Rows from block 4 of the audio encoder of a small encoder-decoder audio transcriber, named by matrix and row number. Rows with one number within an expert belong to one neuron, the router's apart. Each number is 128 + 32 x the weight over its row's rms, rounded and kept within 0 to 255. All counts start at 0. Numbers have three digits each. After the name is the row's rms in percent of the matrix's.
Before each expert's rows are labels from the 100 clips, of 14976, where the router gives the expert most weight on average: "responds to" is what is common among them. Only what is clearly more common there than usual is listed. The data: read English sentences (LibriTTS-R). In brackets: how many of the 100.
# router: router (encoder.blocks.4.mlp.router.weight, 8x256), inputs 0-36
# gate: expert gate (encoder.blocks.4.mlp.gate, 8x128x256), inputs 0-36
# up: expert up (encoder.blocks.4.mlp.up, 8x128x256), inputs 0-36
# down: expert down (encoder.blocks.4.mlp.down, 8x256x128, transposed), outputs 0-36

# expert 6
responds to: voice: male (79)
router.6 106:101146158146109148108204099145088108132159131172116133112088111130160110130102098090171101180132116121071196133
gate.0 095:209116153116115103098050164114126175144155153109119137110085141131107106117118155060130123160118140183175129174
up.0 099:149127143177113209173101100186120126087149127080175117180147092192133137096113150169129099099136142072113062094
down.0 102:153131091150143060151094210134140119131159183089106186088165106149091107125111098109113187143157113113148188155
gate.1 100:140106126133106119084116100089151088102069123090130098156131042079117112144091176139139110093141196113145133120
up.1 098:112127122136113189118107121137121111226100093107121150081129081179173135082171166139103127116169173134167084155
down.1 097:100128105164158126165091065083093148155152108139111116142154107085075161149172127195147119158149116120154104132
gate.2 116:075195145170168150130069095114145143104138119157176106151098144156096115050165102120115115095095118101076112194
up.2 129:099196113117186115158133112164152198131128109169121068129152218156066164108121097138138172107082074132108138159
down.2 130:109168140151103210095092126158140143175119134127114194150105122156084142159195104134110109115098136064138086097
gate.3 105:189123124123152133121139175100142109113141117137116135140120064125124085164080095106143111176142132086160144128
up.3 109:083127110170136146126048137106177099140171131102094143110184123144142157112132144148079156127158135156141147130
down.3 104:120074117101111148101122097137124095112151092125097121070144129116162109188158169159131121147131096172206150131
gate.4 099:125191124136149143117147161076186101093177116123104122120110195132158170141131090139117135146130156149162143103
up.4 099:083140106115161127113116139114192114153127118153099098159107141109120198109179112116109162133184212150135122118
down.4 093:124122082118170120184085102126131145098140097228089106131151115146132129152127088192111151142165127202114164110
gate.5 111:099196156134151145155144129158051180161139168102067133080179122108131174107112134236154153137092139080130146158
up.5 118:112126124127132111142128184094135106111191160139129115114113164109115109169150147102090055178107104029130148158
down.5 122:134115080114170090122151160102127162157146183098115164121117225133178091148147135105165111125100098084132152137
gate.6 099:062145128122087107121112079157118099097094085119145143118118132128111089123100175144130151117060142023098055137
up.6 100:112140165053149167144057173119114118171134159163131105077106117160093166061178123124137070068140151141081120115
down.6 096:123167125137168114137152084084140127104144131116141179191132147156079075111112053139112119163067159103055101152
gate.7 097:146132130087161111128111171143130166133119122106149116094154165137119180118102131114128115102185090113147165133
up.7 107:136154128102102094135110134124143139117135079134162079113086129178169147098078046094105164141203147131119188117
down.7 109:126078116151142154108087067093112118061084137130153087133181120135087130139159126185138105122111089096136065113
gate.8 105:124150144077142154136110118166154176123134128099132059107156080132114163104120154153100122050159131173158142137
up.8 112:132190151106165128184131099187175177094113143140107077120154108100104117150091190150148122108090125140153108115
down.8 109:128111079124134172133133084099128112107116125109114099162135164114127102146111143104139080124159197226154090151
gate.9 100:120104139175094156105169189123134075104114095095140112137109108152190136114120124151158111173100140117119147099
up.9 104:099142144143099174070177156098134130125157093109127137092094060149159099101087113108188120153132076113078165127
down.9 109:133135156114083150105192066166146081145145079133118189115114170106089134116169104125105089092084093129139122099
gate.10 107:126142080172096140086119153133118077160090098134157131190125091160123159111145133137154096114154176156083108155
up.10 103:116094154108161086114061098083143147133148137130071112134122144062132110178116130121077124129122187130186123148
down.10 108:131163094154143102108126109119120198069156155161164115120205100092129126139088108181142190157092137094100111126
gate.11 105:182132103134204070138097111081075135101108167125090166132149128125051144076140140181105180115167146163072150127
up.11 101:135182159120088115134148112139084120107119134185141157177106082121117124140089069109119163107163155149099158221
down.11 098:118122128114179073146109142060130085093124147088172144136058136098130138174169127120170121134142102119126090131
gate.12 092:154158169138123106138125116130099112117082150134147148167084136129113118173128169095130124146159170071129152136
up.12 098:138122149154132128131133120151139095120120159154140183167100121123101153168075182130159154152113179062111123123
down.12 098:082189104160093224152131100151120063148138153148109094129113085143104128082117108156144164156115158065098112119
gate.13 101:112089128152172115110092152092127095069104153077085106160196138106133125134115133131121155095127154073123109140
up.13 091:189161113152106108136149056151103145124079170145159155160121174144139055130078105143159107119102120096147131054
down.13 088:141127072045099203109184135226160104157087113110154113072101103097154160191130163160130052164124067141149135136
gate.14 112:109117118062138139108067166192164180196155158152139112130150148138127164145163213153087122132144165130157117180
up.14 115:082132160154160106159139143108157128134113140205091066066137141065110153162132135135125141135107133114158129113
down.14 115:127121078147098163083133105119091117094090120151159110143132166125184124115117188175169095101150150118126130148
gate.15 108:169134111077092143162165114191081144161137123163125132095137091094068151073108078111157153141108098130144091075
up.15 115:068144180137149131059095074102180089117109114127148117163132150162140103177156198136118079117106161084134110173
down.15 105:137094179150154115121087112090139092122059106120126138145093101151147091186107130089159097131099126045154142075
gate.16 096:124139090131147132148145121164080149103121116070152120126168101131102125093164135166165157056173203168121180167
up.16 089:122155159104144157071194144125099170178110122140167103135110107131148210153162117115125151086110142131153089146
down.16 084:076190166131095157083125163097146131255152130134157113144116162195184107147132092110141108138140165144102106082
gate.17 096:139085128140125158187132140157054128103105158099105119067132168176132152098143166151134083086088114115161139121
up.17 094:147119173118108163104159095151093064127144056096106174136136102084147118088116139147157108124065165156109120125
down.17 095:150131132108129129081101149151121106123116130086151157092087129158158118165160091079144148143128106134135113119
gate.18 107:229101130171145094168121138071155134078144136102132111148086157078108102187145114095123129172160117130153150187
up.18 105:139123109139150055109151159111126107112112152098141168114117213125095054162172094089166161137185124179121166160
down.18 106:093164165100115183119089138169175127139159106150128074131144094142141173102112115104119066117168104070105097089
gate.19 099:148147101108106155110129175153106151120184115185150168108093122100110110098156122131135136164146112208096124154
up.19 097:160138083127093124158143166134082114107130129154153123075132078138133161099094148115127167147132129090166080142
down.19 092:081129155079047116109169125133178130169194103099133098133123174141109171032119088149156150061133148129033152105
gate.20 096:204097055137086151169143125159111128116100195129106119139156079130107142126100121164156144149111121138107146090
up.20 099:076089081169086129166152143134138133162125140119115168116123132121118113120083079134139161130096138124151125120
down.20 096:125145115124121154153169170153145194179187140145159120127155100136123175060122136113183136093166142161107083206
gate.21 104:097144114110150127096119172105094154130089192149162127180131098114177171161163161134087134114169108127184116139
up.21 101:139124139124123118161190130112154127154114108071108151075096177162151069107121099081153160077130127113134142127
down.21 103:134130139139107122089116153111085098197135135107169062163094130141120119125116170096105167091138174109108089114
gate.22 102:088138130125092132124134157109095104125159154155138076120117079137151136083115147144184100157135135111123145105
up.22 106:144121174178113143101131126109093083139125177195126077138110032142156107151115142124119083193121182108128119091
down.22 103:106112141087128144080104085101130087128125075150160108154107116162149159192083100123108084131135137136145135151
gate.23 103:131112149134144116133134169133115083124125099090150124136126139158180099123137140113137105075166157133160133132
up.23 110:182126146131125088138114138135159092107172068155057076108123135116136141132083152166148122177089111105132122115
down.23 110:095149111132116088090107113157128164142139167183134169184150099122123133131191106137138114168166135129092111149
gate.24 097:152185098174129076229170134180109159061158197132109121175176105153105133121097067105165177114097148124133191078
up.24 094:145102128083149134143129174129149182138206119146162179113109144165067138076128124125164115139151134147117158162
down.24 097:132139156108088157107130123129152083164131156130187129161098110103187140140161125162117082105124188201156100146

# expert 4
responds to: voice: female (82)
router.4 100:062086140084132152178083100108140109128174120139137129172136126131154162145156098131180088143197083136118164144
gate.0 096:121161122158108102183139146102123127136086198109112147125114141097159134135101119099149117164139122100122129072
up.0 097:110152129173131114182116132116106124064094188150159096176136120138100126140106093178149128141139137136106149108
down.0 099:121129114140073123111154156137091126170146092114145134133123090141120139091126165106085173118112236187091104119
gate.1 092:106036173109081164118133106147152127075111158089146082124091151060196165147067144156040126169170097152102152130
up.1 098:096153118161094167093083122128121112119145100153124129135123102185080100116162157145128093102168091118113101087
down.1 094:166104142146110104145131132104128102126099069134110138110178148182120128074093121108111155098106117100133122168
gate.2 104:111110153168098115051103126117134123109063132087144133100141147161187109087090158144107134120128193116116098168
up.2 105:134148117099121091237149164105099165126136140133097144138096136065069110171147063100154161134127095129149193119
down.2 103:165136143078050073137121131147062080114131170137116175079081171128052069132140096099126150122183157143122155092
gate.3 100:071102084099140109194105137086175104146157168120122099132117100094142095143095154126142084106081198172111118128
up.3 099:075107117109150096117109171105157132063123078140152096163091135184144110107062107151149113104123110064065113148
down.3 104:182133133135132162168181160140117104115070111162111168051109110107101109180144174136014194154054084123144118111
gate.4 094:174144165172135153154097106132183157102160112153160086152129104147152140094072119122096109148127106089195120111
up.4 088:136057092111127085146165156096125101103154146156120137099041129131096065179091114057148149113111169130146122079
down.4 095:114157062102135105087129135148133192191204094085085142132100142127152121090090082134069155153143147170105125108
gate.5 104:161109204167147123151098121094082063108061105167111085141113165126121097132102171110101094102086184152125095096
up.5 098:147144092070107131187173101198099139119140104129130042108202073075159150144082150188163145147113138101122147124
down.5 106:166080082165118162132107130090129080135103156183086086071103089093079105172109116125129145137098165138148121140
gate.6 093:164134157126123116157103209147101095130108127103107112145149142163129124064044128099147180099082182095114107107
up.6 102:100114125139100118140133114110135097103142180099141162070127149078116102121194146140106116199158060206102104134
down.6 096:153067120106152136149135077108078125052141194144148136104094158088111125121115146142143136134122209083158121152
gate.7 112:101069160148122109061036113039112084107104138090075132166120105108128134121125146157097089145176166165140095118
up.7 117:131114183136156114081056094120098086116150108163102097125150071082107121161161146180057084209153139133134139045
down.7 108:156101115129101127103128167120096166153123106109133118149133109191153116061092137121157160123160138133127172158
gate.8 102:180138172102113128109103161074148143119094140031143119106141117115115107113139155102125101162085113126124101146
up.8 103:115095156159146126099088123119119139159161141225114165135067090078156138182173152128118134141141163193133143172
down.8 102:135105148108142121104158117147140219148133193125104120151161180128201205089120176160092091166108086077170082184
gate.9 101:117110091170170127200173045117147163114105139171094112141178107091131166125139108141214116113101145070150126114
up.9 108:156098117152174121185161110124055185093130127151149137119145187156099125140115099123175143122059061113155100090
down.9 100:179140152171177156130089172139143127195151136131097168103116062099112138074187129149088165144111162169140105141
gate.10 100:168141150110143112093120144138132153158067139116172132110134107099109123129169165122133139137107204136124144143
up.10 099:147139180114153082107154131077161162162131124208162140129107107133137089141104143106112127127125168176127185125
down.10 105:119122114075132167092166092163132201182142052102137069133136099155176154093118128115112129182158137129130179047
gate.11 109:104172127167100157148142081137164097132162124135079118173124182145166102099110070129128095104159181182077136055
up.11 114:075150134115135125180084114125214160136169156068108151087115150178091155124124097082176050114069170126185169053
down.11 105:161141146117158147059124123086081155104101131094138194149126118135141108147136114148060093051129133175182158071
gate.12 090:094121134165122161131110126137091108100128133130065075150163129135177187130170173158119148136211138091147132098
up.12 088:102103160146129039118114127117091134110123217107121106140125158056133132212160151130173148159145062139169114112
down.12 095:157143104101118113196138168158131126184138133105102159076155126114101108128115138158155141171086170125095115145
gate.13 090:180149143131149092121176064131091151092070171124104106124143120076093124150061142156062178143065114116088105127
up.13 078:140142123104159137072159131120113182193160054129086119131090137116127140109117143090129126118144088128120141124
down.13 080:182106165144112121112082127104110130154168096144124054170191112160128184153080159140087140120179150096149112154
gate.14 101:130110100149178083192088183089142177094139115118092149094147123146094105136117124073164149107133094092156147096
up.14 102:132149127151056156120125080146176106132120106155133065167103088181163120130093070149111124124093169098122186061
down.14 109:117105180118104171124160096088072095143114181182139146152104106116100142077155122110105082137108130073093124086
gate.15 098:111195121136102049157117134125147130116163253078147117076119178134139121107129130104150152109127177131143089153
up.15 094:076126086165109116085115124121156117140162081101086156205108095129115110139155133122162125135173150151142153127
down.15 092:121120149177094139092118142136134137186137132169064106132109150112151111188106136114123142099083168149186136142
gate.16 103:171155130185091128099069098120103126150066166118107115147132106106150158114130148142123148127157152131139090170
up.16 102:177131159169115136106129114093130154050058101104154149107111144181140098081145129126093116147148120095134179158
down.16 102:184147137071159163143157143145117161167088156073196104195117087160152145117086138112113138081169159160158129151
gate.17 106:188122103090094139168110096144116072083102096087171141080128133144105111118143119128191115078178100171136165126
up.17 106:139140116109076159160126100175092070070122129129165146031118120111149124109117147131133157098122069162118161097
down.17 104:134077098158075095109128112164119133148117148097143109148137188092197102113120146130089094141115123181104102125
gate.18 094:121129144130138133167087152117186111118117116196145071113064120140161122131087127112154120119140109140122144125
up.18 103:149123127185164098137157167131057167145161163130144170101118123072095114145190103130118150179102060085155151138
down.18 102:113165142121144143104133099115137118101123094140157129217088086101092107167161090089201103147154082081186155148
gate.19 101:142113153147149160196149099109127072156138127204129155101148115142126147132134127120150110139074128155071142132
up.19 099:105095212119193152168091152101191137165153111132122087131162074118137163109151115121116095169153126063181084148
down.19 095:151128113111118112137117197089085106150066153194111107106113108129105145106140108133135179053153172120155081117
gate.20 099:150165148153062095135142129178151108070121178062123137127156162130163138060106136133158160118133137063112111141
up.20 105:099131149138128067110116080097079080078149131120116140162114124085128090165167148155169148145162150139100104131
down.20 101:139108064158097085125131081115108096100134143135154152085077144108145116114140182186132102128116150158093174130
gate.21 095:151163215100100104138122147097173113117091150143129101139135102073189121134075108170162160122103083136119083117
up.21 094:111109150105116139136156122113160109181122092137147094087141066129192152135080110156161099137116100169143100068
down.21 092:189103156113114132162109145169161123084171141114095125076097119104140178069134109096162167115141122096121088122
gate.22 097:147117188148091170168081138143098115081096103191133068141120085199150163065136181135171112049170140048152122102
up.22 102:155114228165110123127068104124133122106088128159141105180140133192172134092142148115163108107154129072118153120
down.22 107:137116093112105154129162151102075140134078105179124183117159100195120129103131087121122113122111160115127080122
gate.23 099:146121144082109124111123155093182083117137145134177114181051120137169139167107171088079132112114195094178106097
up.23 102:117163121159151109141139148145077130101115124116082153036177168126081122091151119166104198128086125125080132117
down.23 103:196136125106105116123110110153084094093121146146166082153141080075054146165134174102113103112156140093133165161
gate.24 104:207185169110115182122146078172102119059096148080129064102120072125142120104087130153112138137173147147060105062
up.24 104:080125086141122137110118111097087163113152096128105136168141147161091131061109110089082144090116107110111153083
down.24 101:140117118081095118186167156085156154150156117153136118100093135178042114160102109131149126090147157069187150121

# expert 3
responds to: voice: male (75)
router.3 118:161140111186167160118054131117100099166131119149078100096157074081102110153181173164101131153154196142141106104
gate.0 102:146130176153119119158125148178128167099151169136114110081172112078088122094120083119156171159108120085081156138
up.0 093:114114071157213094204118162090171154122155157103067162066129173089074136134165102108121172118089111155122118146
down.0 091:147088098085118099074155146126084115127133118127163151135128147095152120137179091118070137111190103146156170094
gate.1 088:075128157136103094119139116139158142063144143100201144137152157109150111079140120128142160138152124127070143167
up.1 095:117137128075141125130044163091179106156140092168125077117091112133124128164093170118139075112138132135134134142
down.1 093:134116093093151158096101143078109111143177079075158152142073151156112113128145134118060130108159121194086132158
gate.2 105:142154139113146099095103143095123149108093130094121034190162103096116128136093107096141132062160146129155130063
up.2 109:068161123093098161120109177107171159199109160151153155084104126159161136117170084087096150134133112095122139144
down.2 105:103145160179126104104047181054151090100129161174146166118126151136181113104125116117128115140176123077134133119
gate.3 103:117172173142096072188106147091165160148140116182117070115138100121084111126078125067157203127112118108119128114
up.3 092:151155124105065142104147119149084107139158119128166114152108130163194149106119164117085094130172127184126089167
down.3 095:107152163137135152175119096166091117105127129141162109158189116111092130152163182156124065128152110118141124151
gate.4 102:139153131138111162100164101152186144126091168069188183123185147122172125121139145178124164131096164125127116172
up.4 105:190125177069179101158137150097093136124087098154140057136152134175113104128111178091162099109145097072124149104
down.4 105:122107140087118099109114196115121148137115126140107101107101132116120093114163114089183091083163106152065162217
gate.5 090:164165154128126137218118097160135118148133115194105118136146110138134112049111157145166068085120138124091145181
up.5 096:172089102166144087159098078116103115100130116141077241084116133134094122099188171130175120114152122126132104177
down.5 088:100075141108135132066097112100164082121105139069168118124148091121133103130174172174146144102151158188106108134
gate.6 092:188207084150137139107155073205121117114158155095142162085153087132124159036115201176135113151080120127089154148
up.6 101:130160112125117168168113096158131091179153099121134173062150133141129163140169169178145060114111112142119150119
down.6 095:151084120125112163123064162125125120155195130135111168129078100155118149128201116068189106065203097163167111166
gate.7 087:097173117127088178104133110093159127140138105144174152129093109133187128133099172118112176153191179108100120158
up.7 083:130151080101144118166186140188088164118073104111133168099157180111162114143104100116156088133092087124141129129
down.7 088:185126077140121170094114136133080112134079162158106132062123113122095112165160171182077151122163112083132088137
gate.8 111:095141147109136117135079186094114129120186112155131038115153072140119146133080098116146125160188119077133161097
up.8 112:153129138078098147203170149124168180166141116141108079043150173153174154099090151130161120100087140113136176132
down.8 112:099147136166147127141087186185104147184139118119121174111116129163112169142171134115076102135108108073151096163
gate.9 102:141162085096128168137100092174118138190170108107124172174164107138143176105127154163148079127183145148160106159
up.9 098:093053094075133096160095147088077125141108094095122112181106108162116137189133134084107106085174159087172102119
down.9 104:161123049180086159116143092168116099091069155180095090153151157089158112109101130205094132182151132147113117122
gate.10 092:117085100136140108116178133131136153079118110162107125138107109164125072113077076101088154150078058154041171142
up.10 098:136098145135161107116083144100055141162177093167129135075111109103141066163081105154121116155107190109136160160
down.10 094:138099100100156099191117193079117103158158117105144074098151152134194120153111173102128156113156106131154133152
gate.11 100:132154173119103135151167149120111163095145088154134107142148131107134146121140065177161143114152168061071140144
up.11 106:166129149086176078167096147106120158061153044171147096158101076136080104165128052114069080143123108125114162141
down.11 104:124136152109114146124121102093068128092145138140117109113081090109096094144155100109173108160094145105094129060
gate.12 097:138159044146095155088082133077116124157114130078134067144151114125137120097148170121145161098153152139186145092
up.12 108:100091145118122122193156139134181136080149149175156156098107171094162132107136160141141126111067114125096118183
down.12 101:158165123075134110168139111168091147131147111138150149148119084134073107138099109119118163104144149154148151146
gate.13 105:145138161163176089191167099165131104086123217130160099125183145098073111140160153153146120171123119091124112188
up.13 107:158107165146152071138162139134084128072121176128140173114137191116097155091151159119133166148129056114126150136
down.13 107:156123130140129111170172136154135113099155140239130162115193115147065117091148182176127153157185080119136155136
gate.14 096:114164071127054202078105102189149140141052118152151098106162095148199142086116168167147132136083133133149100121
up.14 091:134106135111082112129125127165164168065086145175152077129133145129159150160042130125111148148091092112119126115
down.14 091:149160189149082179165178113136158157144090079111131133163153098126076143076100105153145207087111100147137188090
gate.15 091:091140127106085145091119104102125113157079155147119087120162157127161148136107172164171162088127156144170102151
up.15 093:074137117132076122111116145097181115129079137142099076092066149122134122146145147082138129068162167143192116106
down.15 098:149150124136046155130171091126103127187115084090094168148121143131156127154142069128148153139111116181163139119
gate.16 105:204145160132090115117137118128074135099092174128099098131115108122077117162164126169150089111111159145119106165
up.16 100:130080149100091117081119118128139084154065124052135198171166159071147073155138116137123161160161158148120098085
down.16 104:117144093084105210172164139120104162168161080156145107100130118174144144138176130129146095160146120130146189161
gate.17 096:107125098144114116114102127111114146104114169110129113104157163101171146117123176120112220168097085174087158089
up.17 084:142149117135144117105128139072186145111108078092166080166143104139128148159127143118138106143157144089207145100
down.17 086:115132110143067179103129133182146160167139162135166153118072139128139129164146179150160106132148121133137161130
gate.18 110:172140129101094107106110126129104122121075115032143068082154087124098113171139203074131083115166184113142090064
up.18 111:154100086118126117051114098111064088161096130070109137117134105117103127156154194106131068124159173170140102082
down.18 104:146159152115087111196154092105117169179133118133103099161184149090118146174086145119183157122126116159132146159
gate.19 111:146182148148173142097131186097094163166118147127182103140151133210047115146152124104111141142117167135112144078
up.19 113:217157171138138162122196103112091059117132106104151205100091199134183116079123127115146124107094079091076122110
down.19 110:176190163096189127156156114137130158099108187097087145170100126167117162081096138101081122125077142128151095133
gate.20 107:117126124096130179141173094157139165146067131136121126113144201158175150121084111153142122062118115136146121137
up.20 099:114162085130162103149161150185119140094166174109124178109161136109120124104092125156137153172111114135121153097
down.20 097:129100143074122143131101155076129103083100110138143080057179140121153104161110149084124099082200101094139164147
gate.21 102:153177103115141120088133114145133145176112162050105155151145185136161155126113120136066165039120143130143111155
up.21 104:096096100154141126173166116082149132134122125131110112124138106143124155164137135140194102111100121120178157182
down.21 106:179125101125139112106232121152118105103120126127135158126139168113171122174105155148132131135150084150139122125
gate.22 098:154115156035094155136084120094141124078108098140148099134107079095143132132149066130089070113146160137146136135
up.22 093:192082172096119160159090075161129126051104095133140088154104152108161122124123110185072078135132158086103096166
down.22 103:096130160143112115141181125096181156142138170139156097145077138126064079132142160108149113148042064092111159122
gate.23 089:141123098121137131131189139146148125096060125135152122164112164177126048151130132134117117127065152134125169078
up.23 090:122164127135146113163124128156138171159164165161102141130117103083126149123150109126128169134154165182168161149
down.23 095:153146123150133122185149128184148157083175145131068092119158120108115128187122146159153151138137138036138140167
gate.24 095:148197146165125155136183120157085127142108157173152130100168080186146138067122152143173095104072130111110130122
up.24 098:104124178148154144136141188136157159162136103121121071069142079109121129135116095131115149164115156095146131079
down.24 094:091170100144086165188156108176153150128104068159048124132163079078149126113092153141150137149078162070119132162

# expert 2
responds to: voice: male (77)
router.2 082:107130153087091099218151108146175115097173176064119161118142199134144143105095130140157120138143096117152084179
gate.0 093:139152120145069179152171196108051117108129182160148121178079083140141098124074125111155134058157130134136130153
up.0 093:130117183175100148144127155079184207159137149166138127072114086151145072130175142134126164122071122174154100153
down.0 090:097095142088102094168138159177106091161174090115058178094129101119141172098152105090109067140140101129177129102
gate.1 093:107159139086163138125120156143151164139142100098119103110184126141159110114117150078165105136179129162133140060
up.1 087:165149131138146145075125157162149134121114161136153089100140150108096092115162164168155113139172097169127134157
down.1 084:109124154156123099119087114113129142142187146156160090161043087155130106139084122085191095136125140075189123140
gate.2 090:145165096139130106089086168126104074121164169104218124102131103106131122145111143159129159141146106095141100115
up.2 094:074137173113141110153176151138114164059140089138127128086103122138132188137133091113202059087105100099141166093
down.2 095:082106140181163121121050137160154140154143120097151093135143105119162143159172110164081122121157131174159141165
gate.3 107:152117155130139091218114176134061127098111151086122153107131100150144134138128124073126181082108166102162155138
up.3 105:088166165075105172064113096126193108091049085116141130099095132107149101070146099125115087127127136072101143138
down.3 109:160158121080130144121189116129125134140089138120155073127125061129121185112112139162132156089159104134097095132
gate.4 100:156155116089076199104139132155158116094068105111172138103164122101101143117125100154133128145087124111111136066
up.4 098:089114182164166118141176116123160127099146134110149113149104195113143070146051097109147156216129072083124132130
down.4 099:171122117115127133121119119156130088135056128137106102139135151075089143069116132156106153109149197087100039108
gate.5 110:152140097079106193139121103122115106030163124085134114138103138073134166090124134137153142149102034092131116124
up.5 115:101100124145143122093161143149074123124120177157153160129156149081115098137158151144173156093120143128101147123
down.5 114:142139183106106134110131107141147086154146074147140114100083097163150102081139116139074114134110145212068131115
gate.6 098:128081100119151144114124113063127114116113155155109112106128177163161096147094141148151089121106152196137071131
up.6 092:120158166140084091124101154155130119125115126127148166145064081158154105099138135088175155151159074102123178150
down.6 091:090161155121116088188137196185189167136113151083155087143134118142093086112116132071179139135183142109142107138
gate.7 094:127157125091118139075084146106121146140153131133134099113176047136122088115125145127140142111179162160097161108
up.7 083:180143142133110124175107147105091103124117127112192132141139064125138149129137116125083180115120092143073143180
down.7 087:132150146130141169116163159162131144141136134098102103042106102155131141133090097102100094117119111142126111154
gate.8 098:075126101096092140120169130092175088067079122116124073109061140108177130136065125125139125113142123098154076127
up.8 098:152123142175141060104106141166126158173136101114134189171166143171040127102186125143130171129122147130073137153
down.8 097:138096142115143075076154114073150087102067125133147074091090146113140072168133133102092096092087150104137118150
gate.9 091:093122151118169091161171156090142141133174198099099093192102128132104111119108111134179138145108119064156132112
up.9 092:155139145110157172152142096117119140134153150109073115091142144128117155148115161115126081146104134114155138112
down.9 091:124135145153149085093135110115163156134106141082184123186121198089104081210152143083166098137151109078117082159
gate.10 108:117127094105147107158102134136091090142152136043118150065135160094191156126123160138106106144115071071132075172
up.10 115:105091153092170122173122148134104150091193061057099128136158129144142160099104169106138095155146089078169135185
down.10 112:125107096143115088152097190066140151132153170083115101149135121153126141145121092078184125128109065078164158130
gate.11 093:094133136131130155197130126126146093137072213119125116107165116124170212126155159132141146157133143163154091097
up.11 097:139117139146123099134082091134113102076152170139150151187128089046160120160164182114143135142147171132143109113
down.11 101:163134110135114132201178107092108177116165117093132094084139099147114111149120073107172168164111094101112154173
gate.12 090:140103141099155178125109139129054150146143097101166125055155155144125122121110130143146170049124102051112110131
up.12 089:130092114166081129099095057147142123120140190141117154141102171085185085134162132177132110173096140156127128121
down.12 094:167128132145092121109158120150129152112106074101095120162115174117109081087133142151157168155083110121161140080
gate.13 094:042196136144122104130091144128133156098127146116154057116142117097154128126059091173148121160135086108071117117
up.13 093:067142143214146082138057134105140056076090103090185112157112144087160124142082133168135102121113127144150070125
down.13 098:109178177057129132127106159144150124198121106118131109159081135127092073138154099126128186134107110174097123087
gate.14 105:097115121148162078159117132067121144123108116071102163135102120161110134141143106127129157078145144116160152117
up.14 101:138116204101147161102073139095165158081100078188145090194107080154110065154168071125120108085151136110164105127
down.14 098:158201130042117151167139119146111052096079151119128093128168103104162188066148143114087172101156136172125074117
gate.15 092:160120157122127127146132097140103165094134159116145100102147112113132169120142167160147152118161081061158101127
up.15 092:156112119107146138163106126139151162134107180105142132081174046118120153161114182176094163144123113107117121141
down.15 093:140139161097143110094099115153074066053174030098076155082080122082123144106161135116122105164118134125077139147
gate.16 104:165113102167165095161157110081095114142160148138114144106153166101115127131116129132177112165149133159146147142
up.16 104:133133164080110107106148192158114145165156154109182144133123172110140124075160124088085148069111129106116133105
down.16 104:110148156147099121200121132123132124156151126185111153115148088115161161118094122138117103111093207168138137159
gate.17 116:135095046180106152157157129141091132135168187020120158111139124110122146091098137132143163155108075111167153153
up.17 116:120128097144046061136105102143170116074136150162100121149117151115121107147088089131150152153093109131133225097
down.17 110:121128132112142122162149103143105144115101096159111118067109079107115058147159136083119142117105114114077112143
gate.18 087:114162090159128146078081189109148067176093163149123082131119151087139099130075179089161187149128098120126115116
up.18 086:121127108107118205144133105146135188130169129126135155102123087164140158117149080189072124100085095159170172142
down.18 084:112125125176133116103180084116143156117202119127111171069072128162213041105113112075076177137102095183102140158
gate.19 096:190131159121121164168150099160077142120095130127148125153138156167170117112157196092169102104145155132133160143
up.19 095:121137108158034177111117120177099137121092104064179101084118136114134175101108123115114121098124148117099155130
down.19 099:099136086101069159127097072133114108105161102142143153130112099171199192096133124141136118111121112167117122082
gate.20 098:170140089039193111140110151126064145132123185121193116199173165139091084183127202148149135153132157095166129163
up.20 104:108119159095141132115125160112165118093122093156097095123089150111096067156102116119132119117170107157130113132
down.20 102:083091124106175090093127147155164128172151122103119166120161099125155150151141104169139105144185158160099049122
gate.21 109:154124076134103139124037117172116116049133168122128118111145143129114157079114154129071159146195130135157099126
up.21 113:119105145089155149113142132135177135177107130125143169139111045143143131087143100125139090073136173154068162112
down.21 108:091111205101114073127112119097139130137126095112124057126134186153201148089131085175135064112157118139156100099
gate.22 116:144149161136138061086079168081166109108097164138150126123109116077144070153158160112145120145109133094127089103
up.22 119:088110133177115170163175113164120144141143113146108091122140141150190152079116141150113120101147140141128138159
down.22 115:137162177124119179128094151065131166160150134082160153056114107136141118106184133136101154159155102140110161140
gate.23 100:114130131148111149133141126136116126124141132110194188128126137090168086116131114116117166123111141145139164169
up.23 100:139097128117118159160158122159154122146187098072157187160110133111136102110145074101113111117154071100137147174
down.23 095:143094092092176136145103128167111075114043172160117100176133113087117149142147113150138128149125139121061128112
gate.24 094:174179153106166107133145158097119143160107176129179107104126137131064065105119133104162165101131159120078121100
up.24 085:158139115150101132128107107104078097097149067154099165145124121097148215155103107133088153158131127167126180090
down.24 091:098096158118146143135210138195137152146132080091126096117109170097164140124127118124103149127101110151132113111